config.yaml
encoder_mlp_ratio: 4
decoder_width: 256
norm_pix_loss: true
Rows from block 4 of the encoder, named by matrix and row number. Rows with one number belong to one neuron. Each number is 128 + 32 x the weight over its row's rms, rounded and kept within 0 to 255. All counts start at 0. Numbers have three digits each. After the name is the row's rms in percent of the matrix's.
# gate: MLP gate (encoder.blocks.4.mlp.gate.weight, 512x128), inputs 0-127
# fc1: MLP up (encoder.blocks.4.mlp.fc1.weight, 512x128), inputs 0-127
# fc2: MLP down (encoder.blocks.4.mlp.fc2.weight, 128x512, transposed), outputs 0-127
gate.419 105:180054090088146137074145150145172138132151146173108092152134113104135129112139069173118203170117147179084153082107081183122201094145138152084159171159134170104090155143142141095151135151105119126124111162115100170091118104071163130122108102118126090136122092163128163170131134158134087140126097092119124095149134152127101112134151154059127084115186067088120084174067112085191115159134
fc1.419 105:179070091111128160092084166100185123141162165083118091159136150120086123124148158130113154090118125153153127098104077205100186074149169160146172180150165166104120171200107118103144123151072114121061113148094129102080133127115125135130099146117141099125120122145121158060105141147170115158110114097149078093133153164158129108084132137107133081111177110085138114152078156099173103230123
fc2.419 109:125111131127128066139162090171075169158099078123084173110150133083139133111134113078119133121113124144089148134078134120084088104159128104156088128146125165118130125062097131100119137068122144055161118072097103152103111203125121122061109075138143154068158124143165161129167164180104169167163097189172175082126132152140060165166122128071109144127093100142125116132145200166101146116140
gate.420 073:103088116122113102136143142132209183136121160149124130089149076186113143096147099164156111123157104117119088066131089128137156102141133144138124142091131082132194170127174171205155131195153090142118168190130160179132087122154161124143102159074108084159132049157079116132132181142169074133153128134099102141124154160135083089094141106093137143061095106142133121147080056124124166149132
fc1.420 064:091104125129185142161186135097138156094115190124195183075107087154113113091136201168157129165071111150142122118094133135060137142086112083128105095129122135163128093134140158122142080147044101145105089189116144118197133096125108139071137169046120123116110130117106072128093146109132180191133100124118106130076116138096124083099175152127092163135134144113111137119143193116148156168115
fc2.420 054:121121107068149157212066125103160129139141103107179085123121132160179151142169139099057114074164115113151101115160071139096180112106124123096161160135141130182139155176100092149100160152131080111157198149119182171174172132085091067127062149144174127136113074133115146127100144111154100146133121126086086111129109061172159086067145136104152156120128103128131116106098155077133136127172
gate.421 096:126095121103079130088114124149133127139112132172151105113058104156145111190082102129065110102135179158111109116126079126127161094154113132127161092084115116159133149118149164086130139142153157123180105190157133150166107106055121054124151145119038089182126141132136120206069068187125094092144145082141097153118141145168155119125116167112199127131138136079108133142135049088131112117097
fc1.421 110:127104139166125128141171086091136142095120122099079100148156095105071163111149179131162105168110117166113184096115184118178075126141124155073134095127181111071172100179092079134140162135150126072095133149113135159112075104150102147095119081145179127085115113115122146095148194119168176131125112096148155147115173078064114083172137142087130104138142125094126157127074193196101165149175
fc2.421 113:077094069069091151186071111104127113155123156086183128163135135108086144129141143078098122115159149146111162132164062119123138133057110144115132183141100133183081133105144119142109142148078092172147102097143163188092180095141093068162123178103080128176112092130109179169131085104144072093132156110108124156144106135138188117106142144172141148145111097161056113127190112101127113137083
gate.422 085:090110169140078109080096131157147083167130161223140106161159134122139103170098136140164092163079154133101125078184150164100192107131139150097138106152142072104091108104104074131123111097172086133099153176131103122120169115099137129112105104159081173151162084157171144194116122130117108143173091099119125076105116078154053114166145092058155064094155111140124117098109083127142136162134
fc1.422 085:164128117183149114172095088103060144106104088130117134114155123121154107134100107112161128125180115079169109141115097083106161133140086094142062132132079135060074071155155180127162132159173112093116154097156109150106151110135132149135121016147115148082186122131113176147111150112077148115126161089140133150177099165165098153139098124117080170152145190140134168160170118141079100059110
fc2.422 090:074125149048100104145138120161112130167119150097188124096149167141095080129136113093119167124118128144144165144156093102120154076105120084110098175111148132226155174099140110072186170095165144077218096117145184110171137132131159109165129140095092157106106098158110170104128128099132151126149150155072124161072118168129172146105133102159113164134039158154101120108113121125118103185131
gate.423 100:132136157131135176060095169136129092152184204119165139087137110137050083112105091172129145118119153106138151151182098149111144161115197127086143119107091085060087134159104153161121135106119182070042131161114154177189175101075141100131115140089090158122129102117089119141106169107076131109167061090073105114108139136114104106126102134093102129132133124142103112170142111077161139146133
fc1.423 093:068099122160144118142103139115141142142146157128146104132129152175069112153142099082117080128125122193112128141166174121144148149097119116110098174103169148173152137082075114104131095156096183166195090128114133136114127112140078142140114135134076121172104132135180163171151093115105067059105175117159137084157123134041202131067184049161123140151092152109148138103100132171070131120147
fc2.423 085:104095178143131094171118103181133157154062106121085125125118129113198148107140148085137207133145101193075134160109168166080080123131109139163098103169171183118110133148136138080119142140090106113163084243166124175104095148126150152121139099129152162114078105137126085149157132188126097138123153174121154157196081099160138135137131149107108094087094126104145124168165134143110139063137
gate.424 091:100130151087097062171154102153144173125072114147123107138100109140080151099090134130139087116130158090087138103136144087161126064133096167106143057108146162170147157117166104142129164156180192127124190208146166125099133122087151067095092143142114088139070118087129157095108187151104102111150093097110167172082168116131160108127078146130094176092053128133165134151107150175109105121121
fc1.424 096:150141078161140203107119128126107098121139141119103151071127156121128141168154102198162170122150081153178107146114099168097147165174176115118144160154087137100114093131126158148121087172093111158137110107134065141099125107194128174137178107102116117112113163171093104179197091151161133166061156158128101122202142148113137133168113151111156085209196131114066116127159139082145139115161
fc2.424 089:186041124109120134125113137127136136178098141159105080159133149124149131151092111148142141144145105193088104153113137148144159083114092109185120097108180086099114091114173125152034134130138092121143082124163220209166152135100139100112116128105174121143140081102115140121098159113129083113087058151100155120075083170148180138136147129147105151139166107095132197104083099152115119136180
gate.425 079:125055154075139104142103159139155148094083130155108110083162124157112122079112125101105147096106163156136153100142111145098147116232133122149169122085139112094145129143196152168148134159152110201107156190191149181137147106100129132125169111095092075191096106156107163137140141127183141130155109121144092126101118113174170116145156136100138046072099102099100111171167083077154145122174
fc1.425 061:156143110146098151122146144186085147078150129131089130163094144052122139129161053142056090118125130158130141125125099126125133117125096118109146175169151108138103042160103120108084099111152122151124121104131097150117178103133134135126125133158185112101158176086150072164125110141082115102167156115133094182136090086107118139157203154155187201193170109160073163097112170201144119122156
fc2.425 060:148062085113130136164126096131161090199092138133142137136106164177176151143155120063131075085142121157102101069157125156123136076147106099129107118105163122094163153184140096087110147134086125119148210187135159158083160140159089120145121100080147107171110145119147173058107167091159124154096097127123091129098150169174087108115190172084095111120134136077130149176065138084104107125144
gate.426 100:172085127148126155143179097117131145122139195173122084188174125135117099045141138208093151145128098099118116145132134139158085083103121167117104156127161115095150091133107162170110114224146157143092101167117115136127125120135128137115163165143117092175169087109132174094130108098177090150167190109111172130096145103103132101155081150111152170106187107127127112153141090063161156211112
fc1.426 103:106138162071109147139102166149156070146095072120140089117096169193147151153148091067146106123106114181115120133140133160115169122134154041113123160138154160146159156117134120100158112039085152103166128084166141121138171110162124119155137168082103115104101107134096111130118132173108097119110140172130080131142124201140118126188197094161050121130086138080088100126103090140083093090179
fc2.426 102:211128097132141121117133119120106175129133127148118101149088135093127127096182105152132145096126092175069108132076120103160106113146048121154185099180128156100129086112192124141205096182110144191127089126155107110038097087142174153125127093137148088078121169102148130100130116158155124131134152083191155133107140125122120101175102180064183128108152125146126108139107134074140096078090
gate.427 108:136106104159115104105167089142134147107089114121072101121162072180155156181107171100166114170131136145084129122098110123082191141119155131064172107116132083095118105115158139183103118171182149126110146142094133219155154085147127105171141132094127061126121091137063079120087083067127088123140072112110140096130146203165136108101119088125147136167163120166191138080119117150113132082118
fc1.427 098:142190129086079151157148129169161104110069086093182166091133166109111094149116105125139130109059118149164138084127132134141089079143124090159069128161067138161113077146125110114158142106066118090128106165162119055145103188085131165092137211131115187135094081105128156113176166149089174147091106148140121171113102134150131184144116192132134081106116108132110103181116129122123175119149
fc2.427 110:081125127086151146146086112122150070163099115124184147087099169145184090137101095155135137102107121142105061139136201151122132074167170140153119147120157110132146084119142143129207152151115080103128122168210174108143050131149123124149126082124164209056138157159161097083131147076183147111110118135112136147176101154086157077115128097128086088141147147147171128130064148117122129133135
gate.428 118:132095070179103173113154128158141137134072132133055124137173106097101134134104151159200118177125074150070169155160087120057112086126117164113110131179165105068147081171178100196091175081140135127118167121139104143082092153135133148146122143156117134151098073117106142102081139067155125159127120126133154078086170150132128127142059144097152086152157154189126111131118160132174097100121
fc1.428 115:106165141135137135120087177121138056099201155170141129164081196111162145137106092095086178105158158090133093170066124138168108182110174112088146086090105140161105176096124121112177100167143147104164083124153144074151142102083117138110108111112088147102133166164139072155166071211134092109176142123107100126178115076170128116135137158082141104099112129086150140135185148119096138142117
fc2.428 115:156104144149137151146130115155140181117120115116113059154106184094178103130149158162136050087139156117134131115116098113102150073119070135186115127105170124081131064117095131148052129117131126141171147182096198193153151134103166142150124117119193087106099086111105210077069123068093120114145091138131127182104105136119113141134134123213126140128143113112174123106077155138139118083134
gate.429 084:116103109086161104162169128125091162130109127117136155130115110151123148068133132169127118125095119125100181156149131097156101107196106166100135099138132191136233137131123144128125188124132118062144135166089163144129154149127143104064137183154073072149071126145082163050145145097166135115172034098120181115075143134144108129081085134099127153121146085136111112155141071142117180153146
fc1.429 080:150135202092106141101153180116144148138121145095106179114099086097105122101107151122076177119150208086131084158117117155196128101115131111131092150102121103239095124118102131082147128137074152156129141139124177065121098134142096134117080161177129131142180144104145056103139143183119124124147170185094160162114126136168151160127154119165154115138126086178186149117107137088131099138055
fc2.429 071:101140138227081134086157137120186125113136171135076117151133055165090126158090105156191068170159145124099110082139172073122141120141109120126127080114169116111237126085163088119072117124139185191109160188111139132119118112156111150101141130096083164140101083074128113175140162115092145129151103112108072109099160125163124126126129053143128109117135144110128144146134147099140165116127
gate.430 116:155112159155125160093129162153163138116093212151127131110182128145077089166109094238140151150124154106092121098157087171047150088128152122091108161143151092113137151085131115146159127114073152162101091167090160113116089109139126120119174152156125128159082109150079124140150183079122113094159096103094059074073119184125128110109116077165109112126165096164130150168100100099146149141159
fc1.430 126:097111092134084098148151118182109127141136077099112145178090113087173138135116152086158071132088106161134104142117135071178081126172093144176140056156113148093103079119167146126123101128164101162161143131147057156147126136083108109144100107126130167133160126064178171154111089178116111167119128145179167211154137100181163161165132192074142111091122124090133118121171124091133089077132
fc2.430 116:188094115090114161118131143121097193120152194128085066213157078151092125100113112170082186112126139008105143146116073143127153116101121148112116188124139116107130117129128139175153100158151160204135157125123179124100127151117110108137115159108120067167133125094124067120122127104137086093157161135095130096103108133123161133091120136154192194101179137159107113128144119096151170099113
gate.431 122:139099151181099127079144087141112111162125195108136179122132116134109131164178088132187056101174165147136090124126118136095167092141068100151111183120116099097095124081110152134107107113085117179146134116093126162190203105154074119150121118099098127144132098119106176201149109088096101070141119120119125113117062187174173161146114106141112174181163108157087146111147123103102105085177
fc1.431 113:141194124109096156143148157125133118088132097140107071154140176116128126101119135119133153139137123082110127164109102154121127175152142154112099130121142190072119087166090110134156128146109158068098118134112110088047045146119130109118064112155107146090149163111170155113123139176135148163125200145176081079183142087041064072070143119125119093090170144109148167140130142171122159162084
fc2.431 119:148071115125149130141135124133123106115148099172119097126059188173183143121127153156093146171161097190204120163095147097158085110092140063147123094094109146148167113108087131102114117159131116124142082101133123193165150119095081144153124131064115107117107084147124170125086082149128112120132150169109108200185121123121206144146110170189092171140102163103139141085069118142152066161146
gate.432 089:148133116161156103117109145174165151107133139152114109095174112127157098130125085110190129159139126147084092137103094145052148050135146122125136107074085100110124108117129112160174088230111119197153177159136120168110094119134146146149176201199124138193144096140122094180140104168127120153174097149068107123117109179145080113148105091139096105127073091098103138112093159149081129093123
fc1.432 082:199096115081068069079153130151070152067143103146142172149173150115123149136142129125187159131104066181176096135159129157084148130163187083165138212076130112157122144157134121081105143091116085174116133125118116183139125102110127132144136150084125161102164121048151168113108145138088128166104134155106164114141114102156161137143178142152108095132147116123083116130105143033134108143169
fc2.432 080:114097182166105143075146147149098115129165159150043142153111182155189139175120089163093156116122193170182101116085149151102149069155120090154095130151160153114172174127086112061132127111127168178184140155064136137102111155104101160109096139155095112109081124149085134167111141186097098122160164137110078089137103099116166144139133179127162122091119153091091175126066119170142133121108
gate.433 101:128092110138109126144142138129133145148068139130138154090164145127111147106123121119145106184127113148105117135154159055146136070198149095150104100050112040139122104145132121141112134148125158152121159126127080175168111097053093161043124177158085101170195112117158201132170110120141129149125112113152082072087147101155132191119099107113121089121117065160172156115104086127112179090123
fc1.433 098:096091070165073122105125081152113171140107106155113189158172173090094139099103126128133096163160141107144131121122173028117151117112150094177162096086124065096116143130104140158082115133119172150119185131171096132186137120076126092156107161166109131161165141124151147124142124123101080134130150135131152068084174126113128158120075088144081148151099060177150158052124189112149117094114
fc2.433 101:097108113143107140149167129096155150143122149102082101141182065114146110150123151140135159155154146078108151155117039139133139194142133136022163095115151106159112129107094116117037150122101084116095170133034106185084155165108111087119083106173134092172121102086108120105109171086143084150134149127107116117073149085162162150106121153172157147115168146148120179123132154168136137143099
gate.434 089:141092177096120108078094115137154093109131079167129096086156128214063130093104116094118138130084126103141201139171122152114175121160130123101153129109165087102162180141126073227110171109136160168124189165144172182135134141134119162135117103137107104181081136146107101118132148096174111077111115111134086110085164170138127120164110060091071120095120115153188163139127105095117124153106
fc1.434 090:155108095124131137189129130158145176128104148100144098118112131028212098154161119155125113129142138160060064140057148109144062131106096158136105106127085179146094082131125195068197053156116113060114136136097134155094161107136130126123133171117125149087116129123127136145147064142134103175163177160116162187156104113108124143124129172142163123154156103153121080118094096143152143136102
fc2.434 088:147101130083130135168088155137178106182167168114139121133147153152178102115131081156064211089132132094113106106108061154065195117156151119113113135114185093095142165104156088097123146108110113152177132105139163170084100149088116133157093080108153093179117161155143157123111176104144095133129114133123051210099095103182122103105120146114117152098179148177123113151111158083152101102084
gate.435 096:069103171102152161135154106140116133111116059162159145181111109226081080080136121074120109075135129083128162085122144158103165114136091202131147163114131162146113137117103138109152111146112137193167122148103108148153077097150153153130147077087088123126072109152115197154132084121160127171140133093118118096157170130117120112151168183146151158118102141053131100146203088105111144181112
fc1.435 089:121115098172156125152152105102129136152143201137108109093144103114150163140117127207136132166102160122089142180147126113132077127199116135126153097118144128092154143098178070140064151122133077089115152116128162125112146115090120111198136170120156134149163171092095051079084151102093097095126124092088075161089139112134124154153105070145135112134188147194165132132057120130096059071129
fc2.435 085:122074076109144148154122138162110110167081137110139156177055104139130106097176115120121044002083150128105143069143135125096094095121155126145108162122162142067140117142150151168118119142136151141128113122122120100182108156142094109146155107109184155154165169086165160105155174076103095107120107150113169149114111060168092146119119153075153164175155098176138133154090176090136142111111
gate.436 138:101114124163110105128174145138121179130076076151112154142093144134182112112088136139155075126125122088068142114143166044113135116179137156154132077095156103130137087148150128095077103119142152099170118137154121145183148109127139113112101122216121116106137107103103161102044164113083144093113068130133149087091187098162159126113151095108119111106107148107213117160082136208161141102189
fc1.436 127:119138078134102175133079123123144051133184138149134137106165151064121150169156132132110144146071086150114163166123100180106104141082100114130161126151088167057106140123118145181146136117123073165097191119150136141114157147114135117164103106081131132142158164151114121150163126115129100145150201114170140153119049134106097131158102137105190112158180146204114092109187086030113119124106
fc2.436 137:111106142054141128177169149129120148168089135128098121147148109111107129136153134140161124187139122221038136107115121162109092082135074109134101124186139211115069156122163119148094117087110097102123112148135152209115126176153113075095096127137132111060125104129107173126141147135149115177124164124113186218062113203134114128142158146146102120168134135126123131140128096140125080149143
gate.437 098:114106135140088136109201120181105162130096140106123139150138089161086143098126175131123123106088122148107199102097152122127110029139081078140131154144167150094104076121176090152130134127138119121136127153129083160134162179137162054181142087130111091148129093125120163102063127064122097115216124086080171146054120153165149140101140134074127162091096149101129139157114177178120135137142
fc1.437 098:140146110135152123105073127111192105137140150158105105089121155085192140193155104118134094168203144144144081123136107147149183209171187195097169128121134125159186197153088093163129139116089143107141164101113158131104158087058120183162108140120132116120109147162138153146162113167136097102120136128169093089156118129143139114121138063156140046107185106139163111137171093110150127096100
fc2.437 098:159131107093173095166074148124109117099192148195123078158068118191153124146136079191067132152200138156135140073116101119081208110095138149125155164134156093054099108147152135124083124127127102156115152120108141176140137076131139117122142119128156104113102109155162130166117099151112083149158117113117055155192103133177144119095107194139118205136155123144106146141122066109137124135102
gate.438 103:171066163138181099105104119154107178123082096186110125148110050124131119125142084153148100142114125116095173125141149122092085108211052198159121080157122133083148115148161129184173082159149116122136183140119116117128084123169120109097154166100123098165087109141136125120166157137091096144122105124158160113117122139133189129103051188102157191123087069082109133158134118117164097122101
fc1.438 103:132144106058111150193158151130143098112128126088107097095113223163155162117157135117094136099136085188101101130127100122123197138082149059084139181119141118178103125107094125119123196103157136156137087138126195126066151137088155125150139171143132088108115143163133153119066134099137140104128107140147136085123139147081047103161189085114149071171132162140144110122103118138065186122129
fc2.438 101:126121163132139080159097112134155182166162169101165119088125144145095133163063104175144108178156116201144105086143117145099142179109127140074129121100151137157126110135089161100145194163154145063126198137134137188139093115082039108136160079140130168103160084159121167161131110080112122116089114121091127160117126137103132156091141039156097144132124102091116182124096160149135177173158
gate.439 123:129095089121127184139175085159168141137079181145087128105172159129104145162085155127131123149172121199087121099137082130083134051134111166191157092143153145110126135131171121180106123106119049140181147155102154196131171150125138097150073087111112099146126169163093151139054102080161077148140160124149163113078106154170129137121091082076143110141136166102140157097139105080149099121115
fc1.439 152:128116146144147093126081139102130098121184095135168125167114111153133162104160068124134105104119111069154112124098132102169151168105149122079151153104102112154131129140114148090171076177140200113070193143184141067140079069137117141099171168096114139123120106139172075148161105200160157116110050116095057130193154109130121081183172118167125147099117085123108128145119122175098138155156
fc2.439 134:112110109131093174147173139126157172171085139096121113173186137072125131131079183118206056136162148098114155113134081135127109092137067174104131088131156135115143079149146115134095168080139127087121144173104186143136153150063132111129104122132137091131121056107114192063095154029151137131126115110147176114032152152117149129118104104127143094093110130135133141140155177135128154131133
gate.440 103:125174173133139126119134171121140139136131170120099134067136098053065065153099107177137105131084153153108047175157167159106101104138062139109119093172139151083131096151144139127103112129104160145128114159122127089155120146174150128109165109139135123162139160078092098137153153127108073094193134112128144116120073179153118165139109130029119138153172129139081145164128084075136167050173
fc1.440 096:116185077098171105109106117175168115120100080073120102120083144135101116115186214142114149149109107136146158159128143085107107103082060116104119213205185121164115157128109137105116123091137147156138063137140153130127161116113123164077136136122153089089086142221103092160093113127090087184141100153151114133138124166108111106128140075111123145125090107091139063133086173101105142134154
fc2.440 100:200050082172082142126117130107124137119154111113141149168131124151106131151069068093161097149150171146163086091144151093178154181135106156132128082066144095145161050127146137138122132161157143105138186051111141176099095108093061138144085109143098136137165073107161231122112130137105103108134137094138139129148132112123177135139129116122141131180180168155145189122133157087130129160125
gate.441 110:110099078072109146120093157156153075156134091188118144153134132119176135130161138128112105120119192133057110122114102146127117094164182103183110096120126105114181164171163117155102148083134148166146143147074201123102152120125178094065091111124120086110105122100146104153144130145155079168110120102117115157169099105167132087093144162019075061123172184124137112167126108110141168118151
fc1.441 112:166172207111130103135154084145178127129144155085141092110211141111169142106145148109107153125179166113152152129165106100118149175092085117108100137138137129150129208116074107113196106172138178109135119112132151149093087105045079146162153166147150101138134196137122112139136108106133152097161101145146112112103118176118144104073113102177209157079126089071119105065137130133134151125079
fc2.441 121:158106157148065155076188107128113102094123105077076077177092126187150115160090129104179174109088138146133141083097112178123138138147104137168134140103123145121175148145134129119127117120090108178119062128135164166115103144161199149143139131113107169126122062124085087092109135101141145087138103116101188099143110149105143138152136180120151047120124192065120158128117137111164163217176
gate.442 089:156196129130130104126087134133093157119101131118156163121136164068103143104141158119158133125139116027147186153144128161049079145097129156142156111177158148026060113134077137144123112153148157072116123163096100143139137158156127099059141117100163113119103153147116164121132225123130142156125106079144175087140138151084116145134153103136077086113095130133120124104156123206120156091100
fc1.442 085:165171142173142196136139092146091082120170157104098157105076155089160089122143102098114186094152162065167136088166119113116109102101123113159085141063123168117122122127118148070111138143167091145164096120033136097113169127148128110101137135151145131125086151106179190195146121132096144068176107130134126103119108163161054152175150119163110106160126199116118156086134163122103118079121
fc2.442 065:094083105109136125122095125119167089115119102150168097175112166193107109170094173150120082156127133140111123119162159122126186067143131147105145118170121118185129155138146141127172123143135170193115135000151160112169130107097115143134116142146155162129129099147113089092111140104121051145152123099119130116092090100094185102079146102128132115121134131054123094136099150115123161177138
gate.443 092:095029147131135091135074126136093194085101140149114138182113093133154120133135118129121093159118126127126147080072123063100159147142105123115137122089134116150078053063118161159168040209087185164133146164118159118118162126106168091097172099080109092158105133161126110149153107067153140185137142131126125116112120136156154139180099168113174143109112143155156111104119089126125075089112
fc1.443 088:177210154062086132135128108116144048134189153155208120114115126123122094108111167043132137083131141157102072149187154157159113139155159158077166117136118099111180152157150145047150152095181090117144061121135126117157141131102153183138096117198095177102113121129198137129111114104134119078115093115150126167085137131138084126076154134117125116130124104122122132165127156118117128160099
fc2.443 086:063055108069087122155115097123156138174174116107127177125135180125119170160091118146159190132159139186108097126087113145123204126163152101113183139104159157182116117143149099088092113106133123127193136144155154146114094153116109148144079106161076161136192118153128129122122145156136081198091126101111071173084117139171164080084115105092084109115138103104104165118105180169088109142106
gate.444 100:150124096111143142101147186104165098167095099221128114194175110150126184158080095125121163096155156116094118161121137143152123105102149129122099053142121086113120138161122147114159135099106134094100114131211107122083069125097089081120156121130118142108154057129130132131102111165177128162125183163146181070089172131103137127137091145103138168117093186184124119077200103073128116098112
fc1.444 090:070175118094113063133132149130154145089087112099103126139169174188129141124118170086102143187103078114082178146128161163103130169130147119101188140151156103144057142126101109129106092182164118142150117140136134167167127137107119098104062128116113087171130187175085041153156146134133120167101164167126119087103140143096109095152149091129106123112134112061112088137144125176132215129190
fc2.444 095:152123101099106118114170113113120145133087126086105143190085059148115149158081129098137121162131133133131138112117154171142155104108211117131147118026108124131078108139146136163067131139127106105137100136127102109099153149143092065107159151143113081117112072109146149134164087211143153162122048168078131121132177154149157140170119145143139151179022179104159161101122113107138092137160
gate.445 099:153128119091189132137151157162141114120142155136103196165061131184104150164169131194094108084127089103144100117129036129101126094136154163137109145126151120103102134094151141157163073130096154159124105133136178131190199133107154137096104197118076095152110140140092182147078148131203118093136092143132135170100117098187097111171151136095116137046122161142141104142113104140177160111150
fc1.445 102:121128132147098065161129082112092168113123057110131159076209127120145124084080164065153132129126149147105139138134148082140148203148066139140139102126099137183138111182182140111096178103171113140160169141136119151088103178141173118141099085151152152110134078127138077144145131152042123157127169107152185151141141091090162183109094161122122116146090150129154168097181111100109085165099
fc2.445 097:130102160126115148130137134153140119178111140176118085146124145183120151121145106149160085118114116179131141088106093157126117110117123119136107104107139163126233134130143132107185148122106105112059185193124128157112099113020099164122218159111117135121106046141070160151135114073159097098126154157090148118104139084104070188146111091155116134099124125063147149170128099129137154171155
gate.446 092:183092106114119142126138112160150159104144063158112081146137087169169120111127107124116151125101129064085124143142129140077192142158108161140123121137101112062081106069156166158163123121147188129064138139124126162160065137123124084084185142150083139151178080130088157117145134118134112114177110142086169057142107172100105144132102134131140124077161090051197129150110133120168082133061
fc1.446 092:174156127119144118118173146117138154047160090157090155147136058157180123085043137161154157092154097026157195126132145135172106146123143140168146102125133135144141087133184152168166110173126164180098131130125115082158107141124154131125100134087129128130111145112096055141146171173119172117143141123125122094112149098117062104101084094126083179100135116113153186167188161090136124109118
fc2.446 085:116144187136127113079175130162111125102116134167077097122139145096156137149176135185129127083122134088120122115118161136112088040128068086134120170131196113067150139170154136159105067115139158220130068114111143107157087167148211180144161111148161148126137200107147119089091139065108123096138164138150146111075079140083102156140159186144109132122129105096114106145116153123110132147108
gate.447 105:114108093096132075089098085157115114128135110184102115139136133198149122127074105093154132148133168204087110083091141142127188121138074133107170176134153108142137123047113077073143145153190121114168116157211122134174083118123126135167140213111064133178184148150151149119136067137115127119151148136088089099089100163108111052131158094124110138138100122147106135103111132145097117152123
fc1.447 106:085170099073111099083124132128129110126124094135129071107185187146120095125100168121148155152101146178069129144129126101117186114090103131064138169146136114177080161108067116111139171101166130128183041139189160121127078164123184114184084141074062135176117109187134071120139147152129156137145131107156122110101158186122110120158168108132137141176118126144124108112142124089123190171139
fc2.447 112:138165131159151149126120114139135112087074089127085139104142116096121165144178175136152116095133110168154167173117154114153102168104108094178151138087087159135132137098099123144107047188123094207137037133158129126093103134165159169152119145132112151116117143138082060166097087139096159128122158125163162093179137104027154111172117129145198110183105123126162091149121140091157085110148
gate.448 103:068008084156140101122131136118118123122117079156120183156079103091190108143129182113114087157145076130093146143079097133120082162171142134133143081167131150054135065136193157192099111084116097171137136152127076183144151137104107135100119104105135112155115089090137167157096126126154097152143129110179160144101127111125120148146075142079120136132158144134175117153174144186090154113138
fc1.448 108:137231175072160135154107117136116118120095151110129089093169143131118139105152109137070154080117177123136112148142162095167138100053157100106148181118108106149064174149059131114122078187136156093105121164132152085146139152112170138117172147116139089191138180183109030070128164136143119129125116137105135121186145137113127092128118124141128172181075117110089107121085132099150148153141
fc2.448 105:066151141140084137150148108120162069105189096111076107163053115169170113141079100105125108156157141121126114061136148106117175123166130135179162121076116135151227120168128115142111141097130144163161173186095111122062085140149123165130085097129082134111124110106122169166089095121117125133119092100119086186149146164157186104136164171171137066095105122082150134130087144160156117147168
gate.449 124:135116183128186078116046127147110183188151151159156195103119085087158117100120137118103095161140104099155164143150128121157097151152113161180125139143108134143130142089186120143118129102143148109155208139102118130140134075113088071134093103146126146123163113096139137184204141180105122164132110127114107139106101119213172083062111145139080212063130106121098105126164114109141115116121
fc1.449 145:108124132124176050124049138123122198186167164163158180095131092065142132110159160175087087139145091144120190137173120128116085133151103115138126118148135168130098151092148121118147134111101184082129186115114132118135145071086084104129090108114156169083141119092135130141217166173124112196108108134149154188108115157136145124093103163118093191084110083132123084122175123150122115102119
fc2.449 134:080151117119083145079190117099109009107116087085125145114157130076143127131129127081149185120106155135100108131113150113143141139178151115130143141131105107165176167142159139142091123088137148179071142116118138130113119159216186159090101167118126106158150124115089098090100185124129146110128082095150130107126145147091126119187155213058124046151183161118108151113109113123154117141141
gate.450 118:106098123176151176112165118120166150108061149174127145174169126130120105115069166164133039176166092092096182139179096150130161081138154150145115067153144083115138122117166118179102138080115094150122169172066141130183145168090156138115100144139126086155152111160124135155126182056124121092133102131115160138077114123136128111135072078070124131073130124075184111097147117158163153122112
fc1.450 132:119137144069158106114136158112141136128147106114150154081074105173152150155180077147144184091097142170133057096076155132135155132172114097123138159097114156149138179119098155042168076184088161157164134158148104131069112094169125119119144118117101132133101153103117147109153073173148092172098110121105081172155132112158151097130186201144135149156132070135054099150100091087118098116168
fc2.450 128:106104104169130171143088134118174074152153172161152123182142134211151139140058152115097084121096136031135134131154121179142105147128144211102145085107166070084172108161096124176144161160133138132102171105148128098158114118142099118147126126152161115163117096117140079125061108082134145074108097118132081100138142087130152112118160123114150103072145095158153143138090111116139183043103
gate.451 098:158142105114148123142110093133105171164092059133165138068166123172167138132104112147108097156122136149132102150126135122167142166096087119128122150163146076113136094172123151131161145147127150148117157123204144137167055164153083114138119137101148089169169183130104152109077156069109090075089129132136132129113153135110145167159097122194099155197156068168185058120079072178083110098090
fc1.451 094:105129097139093161103094111114121056149128149114163124176132143155158101122074162109171072123093092044157093155117145136125153148130210152125126066099170069062130073131152136147053164116132072152180076148108099132164097102119132104158165138178123170152135107076163176163110112126091099135143077109128125144127107149098206125116137129133132058112105115115166127083136155115109143144094
fc2.451 096:038162141136152134124120130135145111127072079077144197134142103171119096120141142090171042114076151111129162089159181122130141149179155203119122129125117134111122133071147169132103113126121121108102089140145059058141117103179107153146173127125159146131136210110143139080141152112120139136132055160138095123122191162157202113111155126089125103124094143096181139105103141156163094105156
gate.452 080:108141120161144117149085119136154143102113075157132116139157105167108134122149117134111068109086152114159101111136081123126192080092097150134099158111100061137135137111118150155191111186173211170118160177121182182199149072109120108100157138102088121214088113148070119159158091128145099159173090103084130141157115159138132131119145149116162132127106101154131133089066064162107107077088
fc1.452 076:081072128105138131180146143139089198146151119128098134113151118166077097169146130163093099121102083152165139155096114136153097133119114145166058117101107187177173158132110120164199103139107136061156144117186094080083075164110116159140162139161145078099223137105108123139121150146143193173109147136154071125123126135163148124086072103130100130147116135161170117082089116161109097079145
fc2.452 083:180127143178118123099082118154117143149165174182121127113164111120094168091102114137111121144150137089198101214142084132172079140066113123111085066145124074110171127130140122126144132151144158112106195133170087096162163130119110125154176133169135131086151119080151118114119133177111156114141113161127128122126125080157087173161057089147148163102112187160086174065105124086095096064159
gate.453 101:088139099111158120182117128159135140116129095122111093122133133150177151096166106170156152156065098083098115092103078092101162132128148111084128129142113066148120118102163095131230124107128112092123107161125196148133146123128141101086122124127122114169094128217116145091144106041124158154144131065108086135116113124164059067230135116109103087114145119129194090140121118173117140137146
fc1.453 096:090121149128123095145147125195108171129171094135057113159111126190177154114170145144074101177117085169123167130090135072116180057147088085156107151156118092158102155089145111135138093086126161134174103141121135120115093127145187161145077122133111067162124170098113132137106128182118118146107191116154124197118125111134125122172130150074095132104142158161218112153095115167101098094182
fc2.453 095:136170149086138191088106139098162142145030145040169131102158104052143104148128042092158198162146109160106076180135136190146094125164088136146128098170126125145137148127163146117084117115086125132149153153120122150085147123203168080170137138083148120082093132169133079147150155128094137102126166102122152137156103182132134122156114145143109096126153107154064148136127110115116144087152